A small class-conditioned image diffusion model, trained from scratch.
Model: 5.84M parameters, norm layernorm, activation silu, moe expert_choice, num experts 4, width 256.
Training: normuon at rate 0.03, 13200 steps, batches of 256.
Data: trained on stained colorectal tissue patches (NCT-CRC-HE-100K), 22605 training examples, 149.5 epochs.
Rows from block 2 of a small class-conditioned image diffusion model, named by matrix and row number. Rows with one number belong to one neuron. Each number is 128 + 24 x the weight over its row's rms, rounded and kept within 0 to 255. All counts start at 0.
After each neuron's rows are labels from the 100 images, of 14848 (inputs lightly noised), where the neuron reaches its highest value: "responds to" is what is common among them. Only what is clearly more common there than usual is listed. The data: stained colorectal tissue patches (NCT-CRC-HE-100K). In brackets: how many of the 100.
# fc1: MLP up (model.blocks.2.mlp.fc1.weight, 1024x256), inputs 192-255
# fc2: MLP down (model.blocks.2.mlp.fc2.weight, 256x1024, transposed), outputs 192-255

fc1.118 [156 128  58 128 128 128 128 128 155 113 128 128  89  87 136 128 125  88 128 148 131 128 128 128 128 106 147 128 128 128 106 128 128 164 128 130  96 128 128 100 128 128 128 128 128 128 105 119  92 128 128 100 128 144 194  91 128 128 158  63 128 128 128 128]
fc2.118 [128 173  96 128 128 128 150 128 110 128 128 128 128 103 128 128 163 120 128 128 156 128 128 159 128 128  88 107 128 128 110  82 159 128  69  98 128 128 128 106 128  92 156 128 175 128  82 107 128 145 151 139 109 173 128  98 128 128 128  86  78  87 150 128]
responds to: tissue: smooth muscle (88)

fc1.388 [129 195 128 128 128 128  99 128 132 129 110 210 128 128 128 128 100 128 128 188 128  57 128 128 200 128 128 128 128  72 128 128 128 128 155  96 192  95 128 128 128 128 161 128 128 128 128 128 128 128  90 128 128 128 128 128 128 128 128 128 128  71 128 151]
fc2.388 [170 128 128 128 128 128 128 189 128 128 128 122 128 193 128 128 168 172 128 128  88 110 189 109 128 128 107 128 128 128 128 128 167 128 128 163 128 128  99 128 165 128 128  90 167 128  86 128 128 128 154 128 128 128  52  87 128 128 128 139 128 128 128 105]
responds to: tissue: adipose tissue (43)

fc1.601 [128 118  76  81 185 128 128 155 128  93  94 175 128  66 138  58 128 107 128 196 136 128 103 169 128 104 147  99 128  67  67 128 128 128 128 128 128 128 128 169 128 128 128 128 150 128 128 128 117 128  78 128 128 159 180 128 100 128 128 128 101 128 119 128]
fc2.601 [153 128 152 128 128 128 128 128 128 185 128 128 128 128  92 128 128 128 128 179 106 128 165 128 128 166 128 128 128  93 177 174 128 128 128 128 128 100 128 108 128 141 128 128 128 128 109 160 128 174 128 128 128 128  80 128 128 128 128 128 147 128 128 128]
responds to: tissue: adipose tissue (49); tissue: normal colon mucosa (29)

fc1.359 [128  91 162  69 128 151 104 128 128 106 128 128 128 128 128  61 128  84 150 128 128 128 128 128 128 164  88 128 128 103 149 128 128 163 157 128 128 128  42 128 156 109 128 128 128 128 112 128 128 128  28 128  70 128 128 128 128 168  58 205 128 162 138 156]
fc2.359 [128 128 128 128 128 128 128 128 149 128 128 128 128  74 132 128  71 129 128 141  99  93 158 128 126 128 130  65  99 128 116 128 152 128 124  80 164 128 101 128 128 107 128  99 128 162 128 128 128 128 105 148 128 128 128 144 128 164 128 128 128 186 128 128]
responds to: tissue: adipose tissue (76)

fc1.765 [128 128 130 128 128 128 128 128  57 177 156 128  65 128 174 128 128 128 128 128  83 128  86 128 128 128 102  88 128 128 128 156 128 118 128 128 128 128 105 128 191 128 128 130 128 128 128 128 128 128 171 169 128 128 128 128  74 128 128 128  86  63 128 157]
fc2.765 [128  88 128 128  92 128 128 106 116 104 128 128  90 128 128 158 128 128 128 128 110 128 128 128 128 128 128 125 128 128  91 128 146 128 128 128 128 128 128 155 128 128 128 128  73 128 141 128 164 128 128 128  42 167 128 128 128 128 173 128  73 167 161 144]
responds to: tissue: lymphocytes (50); tissue: normal colon mucosa (38)

fc1.7 [ 57 128 128 128  97 128 128 128  84 128 199 128 128 128 128 128 138 128 128 128  84 128 128 128 128  95 118 128 128 171  89 128 110 128 128 128 128 128 115 128 126 128 128 128 128 128 128 128 128 128 128 128 174 128  79 128 128 128 128 128 128 128 128 128]
fc2.7 [226 128 128 128 128 128  89 128 168 128 128 128 128 128 128 128  90 128 128 128 128  29 128 128 128 128 128 128 128 128 128 128 128 128 128 128  99  73 128 181 189 128 128 128 128 128 128 128 128 128 128 128 111 219 128 157 151 128 128 128 128 128 128 128]
responds to: tissue: smooth muscle (35)

fc1.636 [128 128 128 112 106 128 128 128 128 128 128 165 128 108  80 123 128 128 139 128 128 181 128 128 128 128 128 113 128 128 209 128 191 128 128 156 128 123 128 128 113 128 128 128 128 128 128 151  72 128 128 128 128 128 128 106 180 128 128 128 168 128 128 128]
fc2.636 [181 128 128 128 128 128 128 198 128 128 128 128 128 128 192 128 128 128  79  85 128 128 128 168 128 128 101 128 128  95 128 128 128 198 128 128 158 139 117 128 128 128 128 128 128 152 128  69 128 128 170 128 128 128 128 128 128 128 128 128 128 135 128 128]
responds to: tissue: debris (67)

fc1.387 [ 84 128 128  92 128 166  62  85 128 177 128 128 128 128 128 128 184 202 128 128 164 128 128 128 128 183 128 128 128  86 128 128 128 128 112 128 170 128 128 101 128 193 104 128 128 128 128 128 152 128 128 166 123 128 128 174  92 103 128 128 128  81 128 128]
fc2.387 [128 128  95 128 132 128 128 163  76 160  69 128 128 102 128  93 128 128 128 128 128 180 180 147 128 128 103 147 128 101 128 128 124 158 125 128 128 128  93 128 128 128 128 145 128  75 128  93 128 112 143 175 128 128 100 128 157 128 128  95 128 132 167 128]
responds to: tissue: lymphocytes (74)

fc1.132 [128 128 156 128  86 128  81 192 128 128 128 128 116 128  55 185 128 128 128 128 128 182 128 120 128 128 128 128 128 128 206 128 174 128 128 164 155  56 128 128 128 128 128  85 138 128 206 128 128 128 128 128 128 128 161  83 128 146 128 162 210 128 128 128]
fc2.132 [ 98 128  69 128 128 128 169 111 128 128  87 128 128  95 236 128 128 128 138 128 128 128 128 128 164 142 113 128 128  57 128 128 194 128 128 128 128 110 128  90 107 128 128 128  80 128 128  91 144 128 128 128 128 105 128 128 128  56 128 145 128 128 128 128]
responds to: tissue: debris (58)

fc1.30 [128 170 138 128 128 128 128 116 128 128 165 164 128 128 128 128  60 128 128 128 142  67 128 128 128 128 128 180 128 128 128 128 128 128 183 128 159 128 128 128 128 128 128 128 128 128 128 128 170 128 128 185 144 128 122  69 128 172 187 128 171 128 128 128]
fc2.30 [128  65 128 128 128 128 128 128  86  43 128 128  65 128 128 128 156 128 128 128 128 128 128 128 128 128 128  64 128 128 128 128 128 126 128 128 128 128  36 159  70 128 128 128 128  50 128 128 128 147 128  79 128 212 128 128 159 128 152 128 128 128 128 128]
responds to: tissue: debris (67)

fc1.424 [128 128 128 165 128 128 128 101 128 128 166 155 128 128 128 128 128 128 128 128  61 128 128 128 128 167 128 128  78 128 184 128 128  97 128 128 128 128 128 128 128 128 154 190  88 156 128 128 128 128 115 128 128  66 128 128 128 128 107 163 128 128 128 128]
fc2.424 [128  69 128  75 128 128 128 160 120 128  48 128 128 178 128 164 128 151 145 128 128 193 116 128 128  92  86 128 128 152  95 173 128 128 160  94 111  96 128 128 121 128 119 128 128  98 128 128 128 128 149 128 128 128 128 128 128 179 128 128 128 106 128 128]
responds to: tissue: debris (53); tissue: lymphocytes (43)

fc1.34 [128 128 128  90 179 128 107 128  85 106 128 128 128 128 128 128 150 128  38 128 128 128  89 147 128 111 199 128 118 128 128 111 128 128 128 128 165 160 128 128 122 128 128 128 128 128 128 150 144 128 178  63  97 141 128 128 128  86 128  52 128 128 128 128]
fc2.34 [224 193 148 128 128 128 128 128 128  70 144 128 191 128 128 128 147 128 128 128 128 128 128 128 128 128 128 128 159 128 128 128 128 102 128 128 176 128 128 128 140 128 128 128 128 128 128 163 128  91 128 128 128 128 128 128  62  93 128 128 128  87 100 155]
responds to: tissue: debris (42)

fc1.204 [ 92 128 146 128 128 128 128 153  59 139  45 128 128 128 128 128 128 128 223 150 128 128 144 128 128 128  93 125 128 128 128  89 128 128 128 128 128  82 128 128 128 121 128 145 128 131 128 128 157 128 128 128 128 128 160 128 128 173 128  85 128 128  67 128]
fc2.204 [ 93  99 149 228 128 128 140 181 161 128 192 128 128 174 128 140 128 128  75 128 128 128 128 128 128 128 113 128 128 128 149 166 172 178 128 128 128 196 103 128 128 128 128  89 128  91 128 128 128 128 128 128 128 105 128 128 128 128 128 147 101 128  86  81]
responds to: tissue: adipose tissue (42); tissue: normal colon mucosa (28)

fc1.471 [156 166 128 141 145 128 128 125 128 128 153 128 128 128 128 128 164 128 128 128 128 128 128 128 156  78 128 128  85 128 128  86 128 128 128 128 149 128 128  55  95 128 128 166 128 128 118 128 156 128 128 128 201 128 190 128 128 165 128 128 109  71 128  96]
fc2.471 [134 128 128 128  80 115  99 128  95 170 174 128 128 134 128 128 204 128 128 143 128 128 128 165 103 128 128  61 128 134 128 128 128  94 128  62 128 128 128 128 128 128 128 128 128 128 112 128 128 128 128 128 117 128  74 128 158 128 128  73 128 156 128 131]
responds to: tissue: lymphocytes (94)

fc1.739 [128 148 128 128 171 128 156 128  27  92 143 128 128  94 128 128  65 128 128 153 140 128 128 128 128 128 128 128 128 128 149 128 128 128 128 128 128 128 128 128 128 164 128 128 128 128 128 128 128 111 128 128 128 128 128 128 128 128 128 128 128 128  78 128]
fc2.739 [128 128 128 128 128 128 128 128 151 128 128 128 128 240 227 180 178 128 128 128 128 128 128 128 128 128 128 128 128 128  51 128 128 128 128 128  88 128 128 128 128 128 128 128 128 123 128 128 128 128 128 128 128 145 128 128 128 128 128 128 128  47 128 128]
responds to: tissue: tumour epithelium (45)

fc1.278 [128  90 168 103  99 130 128 128 128 137 128 128 128 116 128 128 128  44 128 128 128 128 128 128 186 128  89 117 128 114 110 128 128 164 128 128 128 159 128 128 128  93 128 128 128 183  77 128 128 128  81 128 128 128 128  91 128 128 128  87 128 216 128 128]
fc2.278 [128 128 128 128 128 128 128 103 128 128 128 128  97 128 178 175 128 128 128 128 128 128 128 128 128 128  95 128  69 128 128  43 128 128 128 139 104 128 128 128 128  66  95 128  64 128 172 128 126 128 128 128 128  82 181 128 128 128 128 128 128 128 128 128]
responds to: tissue: mucus (30)

fc1.187 [128 128 128 128 128 128 128  88 128 173 128 160 128 128 122 128 128 182 128 179 153 128 128 128 180  64 128 153 128 128 128 128 128 128 128 195 128  68 128 128  14 128 128 128 128 128 128 128  55  39 128 204 178 128 128 128 128 128 128 128 128 128 128 128]
fc2.187 [128  86 202 128 128  77 128 128 128 128 128 128 128 128 128 128 128 128 128 128 128 128 128 128  77 169 150 128 128 128 128 128 128 128 128 128 128 128 128 128 151 128 128 128 128 128 128 128 128 219 128 128  22 128 128 128 215 128 128 128 128 128 128 128]
responds to: tissue: normal colon mucosa (59)

fc1.183 [128 155 128 126 186  71 128 128  97 128  70 128 128 173 171 128 128 144 116 101 128 128 167  89  84 128 174 128 128 128 180  85 128 128 128 171 128 105 128  98 156 169 128 128  49 128 179 128  88 106 189 128 128 128 128 128 128 128 128 104 128  61 163 128]
fc2.183 [128  84 128 128 128 128 120 128 128 128 128 128 128  53 128 128  47 128 142 128 128 188 128 128 128 128 128 128 128  84  76 149 156  83 160 128 157 144 128 128 128 128 128 101 128 128 128 128 192 157 128 128 128 150 128 128 128  98 185 128 128 166 114 128]
responds to: tissue: lymphocytes (54)

fc1.373 [128 214 134 138 108  66  87  56 128 103  61  69 128 128 113 128  84 130 128 128  64 128 128 128 128 128 195  88 128 128 128 128 128 168  82 128 128 128 128 128 128 128 128  55 128 128 218 128 128  85 128 128 128 128 128 103 141 128 128 128 128 128 128 128]
fc2.373 [197 128 167 128 128 128  92  93  68 134 128 128 128 128 128  89 128 128 128 128 107 128 128 128 128 128 156 128 128 128 161  90 128 128 128 128 128 162 105 128 128 128 128 128 128 128 162 128 128 173 128 128 144 128 128 128 128 128 183 128 110 102 128 128]
responds to: tissue: mucus (45); tissue: normal colon mucosa (32)

fc1.19 [128 114 128 128 128 128 128 128 128 128 128 128 128  71 128 128 128 128 128 128 128 128 181 187 128 128 128 127 128 128 128  81 128 128 128 109  86 123 128 128 128 128 116 128 108 128 128 128 128 128 128 128 207 128 128 128 128 128 128 128 128 128  48 128]
fc2.19 [128 128 128  78 177 128 128 128  67 128 128 128 128 128 128 128 128 128 128 128 128 165 128 158 128 128 128 128 128 128 128 128 128 228 128 128 194 128 128 128 128 128 128 128 128  96 128  98 128  64 209 128  93 128 128 128 128 128 128 128 128 128 128 128]
responds to: tissue: mucus (61)

fc1.125 [128 128 194 207 128 175 128 141 135 128 128 128 128 128  94 128 128 128 128 148 128 128 128  98 111  81 177 128 128 128 128 128 128  80 128 128 128 157 128 128 128 128 128 146  94 127 174  92 128 128 128 119 128 128 128 139  95 157 173 102 128 128 167 163]
fc2.125 [160 175 135 128 128 147 128 100 167 128 128 128 128 128 128 156 190  43 128 128 128 128 128 151  99 106 128 128 128 128  87 128 128  61 184 128 190 128 182 149 128  94 128 139 128  80 128 195 128 167 128 136 118  86 171 128 128 128 211 145 128 128 128 128]
responds to: tissue: mucus (46)

fc1.83 [128 128 128 128  95 128 128  98  96 128 128 145 128 128 128 128 148 128 128 128  51 128 128  74 128 128 163 128 128 128 128 148 128 128 128 128 128 128 128 128 128 103 128 173 128 128  78 128  49 128 128 128 128  94 128 128 128 114 128 128 128 128 128 128]
fc2.83 [ 73 128 128 128 128 128 128 128 128 128 128 128 128 128 128 128 128 128 128 128 136 128 128 128 175 128  76 128 128 128 128 128  54 128 128  90 181 128 128 128 128 128 128 128 128 128 128 128 147 151 128 170 128 128 128 128 128 128 128 128 185 128 128 128]
responds to: tissue: tumour epithelium (36); tissue: adipose tissue (29)

fc1.559 [107 128 128 128 141 120 128  91 128 152 116 128 131 128 128 102 128 110 158 128 128 128 143 186 124 128 128 149 178 188 134 128  67 147 128  89 128 128 128 128  74 128 154 128 128 128 128 128 128 198 128 111  97 128 143  98 167  65 110 128 114 147 114 128]
fc2.559 [128 144 101 128 100 128 128 128 128 127 128 185 128 128 128 128 128 128 128 128 134 128 138 128 128 128 128 128 128 128 128  64 128 128 128 165 128  85 128 128 128 128 108 128 128 113 128 212  74 128 112  96 128 128 128 128 128 177 166 128 128 128 128  86]
responds to: tissue: mucus (27)

fc1.378 [179 128 128 128 128 128 128 128 128 128  48 128 128 128 128 172  73 128 128 128 128 177 128 128 128 205 128 167 128  81 128 128 128 128 128 159 128 128 128 128 128 104  68  80 128 128 156 128 128 128 128 104 128 128 128 128 128  80 121 128  82 128 153 128]
fc2.378 [128 128 128  87 128 128 128 210 128 102 173 128 128  77 128 128 145 156 139  38 128 128 128 128 128  85 128 128 128 128 128 128 128  69 128 128 128 165 128  82 128 128 128 166 128 128 128 128 128 128 128 128  81 128 128 128 128 128 128  96 128 110 128 170]
responds to: tissue: smooth muscle (59)

fc1.4 [128 162 107 128 128  92 128 151 142 128 128 128 128  80 128  87 180 189 128 134 128 128 128 128 140 128 128 128 107 133  92 128 128 128  57 112 128 128 128 128 128  73 128 118 128 128 128 164 128 128 128  80 174 147 128 164  99  96 128  56 185  97  97 128]
fc2.4 [128 128 128 128 128 128 128 128 128 128 128 128 128 179 159 128 128  78 128 128 106 128 128 128  92 128 128 128  88 149 128 128 128 128 128 128 128 155 128 128 128 128 109 128 128 128 164 128  66 128 128 129 100  82 167 128 128 128 128 128 128 134 128 128]
responds to: tissue: smooth muscle (37)

fc1.676 [128 119 128 181 198  92 128  74 128 144 128 171 128 148 128 128 128 128 128 128 128 128  76 128 128 128 128 100 128 128 131 128 157 128 128 128 128 128 176 172 128 128  89 179 128 128 128 128 128 128 128  94 128 111 128 128 128 128 102 169 128 138 128 128]
fc2.676 [128 128 128  87 117 128 154 128 128  87 128 128 189 150 128 128 219 195 128 128  94 158 128 128 128 128 128 128 164  87 185 142 108 128 158 109 150 128 128 126 128 128  79 128 128  93 142 107 128 128 143 128 128 128 166 128 159 128 110 128 128 128 177 124]
responds to: tissue: debris (53); tissue: tumour epithelium (44)

fc1.603 [ 98 128 232 105 128 128 128 128 128  90 128 128 188 128 168  72 128  80 130 128 128 128 128 128 128 128 176 128 128 178 171 128 156 128 128 128 165 130  83 128 128 128  96  77 128 128 128 128 128 113 128 128 112 128 128 128 134 128 103 128 128 128  82 128]
fc2.603 [128 140 181 128 128 170 128 128 128 128 128 128 128 128 128 128 128 128 128 128 128 128 128 138 118 155 128 128  71 128 161 128 133 128 128 117 128 128 128 175  60 128 128  99 101 184 133 128 128  88 128 128 128 128 128 128 128 110 128 128 128 128 173 128]
responds to: tissue: adipose tissue (68)

fc1.202 [128 101  99 104 128 162 128 143  78 128 128 128 128 128 128 128 128 128 128 230 128 128 128 128 128 128 128 128 128 128 128 128 174 128 128 128 128  78 128 128 128 128 198 114 128  96 157 128 128 128 180 128 153 128 175  99 128 128 118 128 175  87 128 128]
fc2.202 [128 128 128 128 131 128 128 100 128 155 128 128 134 128 128 128 171 165 155 128 128 128 128 105 128 128 175 128 128 109 128  97 165 128 115 128 128 128 128 160 128  20 128 128 103 142 118 128 160 180 101 128 108 132 150 128  94 113 128  91 128 128 156 128]
responds to: tissue: debris (34)

fc1.227 [128 203 164 163 107  78  87  41  98  92 120 118 128 102 128 101  73 128 128 128  60 128 128 128 128  92 152 128 128 184 128 147 128 177 128 128 128 128 128 128 128 111 128 117 128 168 173 158 128 128 128 173 128 186 128 128 128 169 128  94 128 128 128 128]
fc2.227 [128 156 179 189 128 128 128 140 146 107  95 128 150 128 128  58 105 162 143 181  81 128 128 128 128 128 128 128  93 145 128  83 128 128 111 109 128 128 128 143 128 137 128 110 147 120 142 136 128 201 128 106 157 128 128 128 130 128 155 128 128 104 128 128]
responds to: tissue: mucus (53)

fc1.625 [128 128 128 128 113 163 128 128 128 128 128 128 128 164 159 130 128 128 128 128  93 128 128 151 128 128 119 128 128 162 143 128 121 128 195 128 155 159 145 128 128 128 128 128  67 128 152 128 110  64 128  86  92 128 128 128 164 128 183  74  86 111  93 156]
fc2.625 [110  65  91 128 136 201 149 128 128  51 128  96 128 101 158 128 128  60 128 170 159 128  73 128 128 147 128 128  91 167 166 128 128  95 128 112 128 150 128 164 117 126 128 196 152  97 128 110 128 128 117 128 128 128 108 128 128 128 128 128 128 159 128  81]
responds to: tissue: smooth muscle (100)

fc1.569 [128 162 128 166 128 128 128 128 128 128 128 128 106 161 128 133 128 128 128 161 164 128 128 128 128 128 128 103 147 193 128 128  93 119 128 128 128 128 128  67 128 128  87 128 128 128 128 128 128 128 128 176 128 128 128 128 204 128 128  63 128 128 128 128]
fc2.569 [164 113 128  75 128 128 128 128 105 128 128 128 100 128 104 102 128 116 155 128 128 128 147 146 128 128  98 128 106 128 173 128  94 102 120 128 128 157 128 128  79 195 107 142 128 117 128  93 158  83 128 128  97 128 107 128 106 122  79 128 111 181 128 128]
responds to: tissue: lymphocytes (60)

fc1.223 [128 122 179 128 128 128  93 128 128 128 128 128 128 128 128 146 140 128 128 128 128 128 128 217 128 128 128  74 144 103 128 116 128  79 128 128 128 168  92 128 128 128 149 199 128 167 128  57 128 128 128 174 128 128 133 128  62  97 128 128 128 162  83 128]
fc2.223 [128 127 128 128 128 157 128 128 176 128 128 128 128 128 128 128 128 128 128 181 154 128 128 128 178  90 128  69 162 128 128 173 128 107 128 128 128 128 128 128 128 128 128  28 181 128 128 128 152 128 128 128 128 128 128 103 128 128 128 128 128 128 128 128]
responds to: tissue: lymphocytes (45)

fc1.465 [ 89 128 102  74 128 128 128 154  87 128 128 109 158 128 128 128 128 128 128 165  92 166 128 128 128 160 128 110 128 128 161 128 128  51 132 147 173 128 128 128 160 128 141 128  96 128 166  63 166 187 127 128 128 128 159 141 128 118 128 128 154 128 147 138]
fc2.465 [101 128 128 128 158 158 145 116 128 128 128 128 141 128 104 171 128 128 128 121 128 128 128 128 156 128 128 128 128 102 128 128 177 157  82 128 128 128 128 128 128 131 128 128 158 128 128 189 128  63 128  73 128 128 128 128 106 128  95 173 137 148 128 179]
responds to: tissue: lymphocytes (100)

fc1.696 [140 128 128 128 128 128 128 106 128 128 128 128 128  70 128 128 178 128  98 128 128 128 128 128 128 128 128 132 128  88 128 128 128 187 128 128 128 126 128 128 128  52 111 128 128 128 174 128 146 128 128 128 180 128 128 128 128 128 128 128 128  98 128 128]
fc2.696 [123 128 169 128  90 128 128 128 128 128 128 128 128 128 128 152 145 102 160 141 118 128 176 128 134 128 161  94 118 205 128 128 128  94  92 128 128  81 128 165 128 128 204 128 128 218 128 131 143 129 105 105  88 180 128 128 148 128 150 128 128 128 128 128]
responds to: tissue: normal colon mucosa (32)

fc1.333 [128 141 128 128  94 155  77 128 128 128 128 128 128 128  59 200 128 195 128 128 128 128 171 128 104 128 128  84 128  87 128 128 128 128 128 128 128 128 128 111 128 128 184 128 128 136  49 128  98 128 128 128 128 128  95 128 128  41 128 128 128 128  96 167]
fc2.333 [128 128 128 128 128 104 159 158 128 128 159 104 128 128 128 128 128  76 128 128 128 101  95 128 128 120 111 128 128 175 190 174  86 128  91 128  95 128 128 171 128 128 185 128 128 128 155 128 211 151 203 128  65 128 164 157 128 128 128 128 128 128 168 128]
responds to: tissue: debris (33)

fc1.194 [128 184 128 128 163 165 128 128  48 154 128 128 128  96  79 128 128 128 128 128  87 141 128 128 134 128 168 169 128 110  95 128 128  89 166 128 128 128 128 128 174 161 128 174 128 128  89 128 182 172 128 158 157  72 128 153 118 128  63 179 128 128  93 128]
fc2.194 [157 107 187 128 207 128 128 113 178  86 161  93 128 132 132 128 128 160 108 128 143 128 128 187 170 179 128  79 128 128 128 128 137 128 128 128 128 128 128 128 128 128 128 128  73 128 142 128 128  82 154 128 164 128 128 128 128 128 104 128 128 128 127 128]
responds to: tissue: lymphocytes (32)

fc1.243 [128 128 128 128 128 128 128 176 128 128 128 128 128 128 128 128 128 128 128 128 128  90 128 187 128 128 112 134 166 128 128 128 128 128 135 128 128 128 114  60 128 128 149 128  72 128 128 162 190 128 146 157 128 140 128 128 128 105 128  69 128  77 155  73]
fc2.243 [ 77 170 163 128 128 128 101 101 107 128 128 128 128 147 128 128 255 191 128 161 128 128  95 128 111 128 128 128  84 128 128 128 128  93 135 128 128 128 157 130 128 128 128 128 128 128 128 128 128 128 128  91 128 128 128 128 128 128 128  80 128 128 128 128]
responds to: tissue: normal colon mucosa (69)

fc1.46 [ 92 143 128 135  92 128 128 128  95 128 128 128 159 128 128 128 128 128 128 128 128  87 105 128  64 200 128 128 114 153 128 128 191 128  77 128 128 128 128 128 128 159 128 128 128 128 128 128 128 128 153 167 128 128 182  96 206 165 146 128 160 103 128 128]
fc2.46 [163 128 128 128 128 146 128 104 128 128 128  75 128 154 128 166 128 128 128 128 128 128 128 111 128 105 128 101 128 128 128 128 128 128  90 128 128 152 128 177 128 128 128 148 128 128 128 128 128 128 128 128 128 128 181 128  91  92 128 128 172  64 128 119]
responds to: tissue: debris (45); tissue: lymphocytes (29)

fc1.558 [115 128  62 128 128 128 158 148 128 128 106 128 128 109 128 168 171 128  70 128 128 128 128 128 128 128 128 128 137 128 128  95 128 128 128 128 101 211 141 128 128 128 128 128 128 128 128 128 128 128  84 128 128 173 165 156  79 128 156 102 186  99 128 128]
fc2.558 [128 128 156 128 191 128 128  50 128 128 128  76 128 128 128 128 127 184 156 128 128 149 128 128 158 128  87  93 128 128 159 128 128 151 128 128 128 128 154 128 128 128 128 128 128 167 128  70 128 128 151  87 128 128 128 110 168  45 128 128 206 128 128 156]
responds to: tissue: adipose tissue (34)

fc1.467 [128 128 146 128 128 119 146 128 151 128 128 128  94 128 173 128 128  94 128 128 128 147 128 128 128 184 150 128 128  87 160 128 128 128  83 128 107 128 128 128 128 128 105 128 155 177 112  96 128 147 144 128 128 153 128  81 144 128  82 128 128 128  96 128]
fc2.467 [142 128 128 128 128 128 128 128  72 111 128 128 128 128 128 189  58 128 128 128 111 128 156 154 128 128 158  86  98 193 128 128 163 173 128 128 170 163 128 128  84 128 128 166 128 128 128 104 128 137 128 128 128 187 128 128 128  71 128  98  92 138 128 120]
responds to: tissue: smooth muscle (49)

fc1.237 [170 128 128 128 128 128 128 128 128 140 128 128 128 128 128 128 128 116 128 104 128 128 128 128 128 128 128 187 164 172 128 128 128 128 128 128 128 128 128 128 128 196 128 128 140 172  61 111 128 128 128 128 128 128 219 128 128 128  41 128 164  83 128 112]
fc2.237 [128 128 128 107 128 128 128 128 128 128 128 128 128 128 128 128 247 255 128  94 128 128 128 128 128 128 128 104 128 128 128 128 128 128 128 128 128 128 128 128 128 162 128 128 128  21 128 128 128 128 128 128 128 128 128 128 128 128 128 128 128 128 128 128]
responds to: tissue: normal colon mucosa (74)

fc1.156 [128 128 128 173 128 196  75 128 128 128 116 128 128 128 128 128 128  78 176 128 128  81 128 128  73 128 128 117 128 166 140 100 128 128 128 128 128 128  61  85 128 128 128 128 128 128 128 128 128  80 128 128 128 101 128 128 128 128 128  85 200 128 128 128]
fc2.156 [128 101 128 128 128 128 128 128  81 128 128 128 128 128 128 128 165 128 128 128 128 193 128 128 155 185 128 128 128 128 128 128 128 128 128 128  49 128 128 128 128 128 128 189 128  98 128 128 183 128 150 128 128 128 128 128 128 128 167 128 172 128 128  76]
responds to: tissue: debris (38); tissue: smooth muscle (36)

fc1.383 [128 128  78  85 128 128 128 128 128 174 128 128 128 128 150  79 128 128 128 128 128  65 113 128 128 128 128  93 128 193 128  93 102 128 130 128 128 128 128 128 128 128 120 128 189 128 128 128 189 128 128  51 128 128 128 128 118 128 128 128 143 128 128 128]
fc2.383 [ 84 128  80 128 128 128 125 138 128 119 128 111 128 128 128  58 128 128 128  71 145 157 128 128 175  93 138 128 128 128 161 157 128 128 128 109 163 165 128 128 128 128 128 128 128 128 128 128  84 128 128 128 135 128  62 148 128 128 128 116 128 128 128 149]
responds to: tissue: tumour epithelium (38)

fc1.93 [128 128 128  89 128 128 128 201 128 128 128 128 128 128 128 128 128 126  72 128  86 128 128 128 128 128 195 128 128 157 128 133 184 220 128 122 128 128 128 118 156  74 128 128 128 128 128 127 128 128 140 128 128 128 128 141 128 128 128 115 128 128 128 202]
fc2.93 [ 65 128 128 128 128 128 128 128 128 128 128 128 128 128 128 128 128 128 128 128 128 128 128 128 128 128 128 128 128 128 128 128 128 128 128 128 128 128 128 128 128 128 255 128 128 128 128 128 128 128 128 128 128 128 128 128 128 128 128 128 128 128 128 128]
responds to: tissue: mucus (47); tissue: normal colon mucosa (29)

fc1.514 [112 128 128 159 128 128 128 128 128 154 128 128 128 128 162 128 136 128 128 128 181 128 128 174 147 128 128 128 128 128 189  95 128 165 100 128 100  75 128 128 128 128 106 128 109 128 128 128 128 105 128 127 184 128 193 128 102 120 175 120 128 128 128 148]
fc2.514 [204 128 174 128 128 128 128 148 128 128 128 128 128 182 122 128 118 182 128 128  82 128 128 128 128 128 117 128 128 128 128 128 174 128  77 109 128 128 142 128 144 128 128 128  89  86  71 128 128 167 179 120 105  90  62 128 128 109 113 155 100 128 174 169]
responds to: tissue: smooth muscle (32)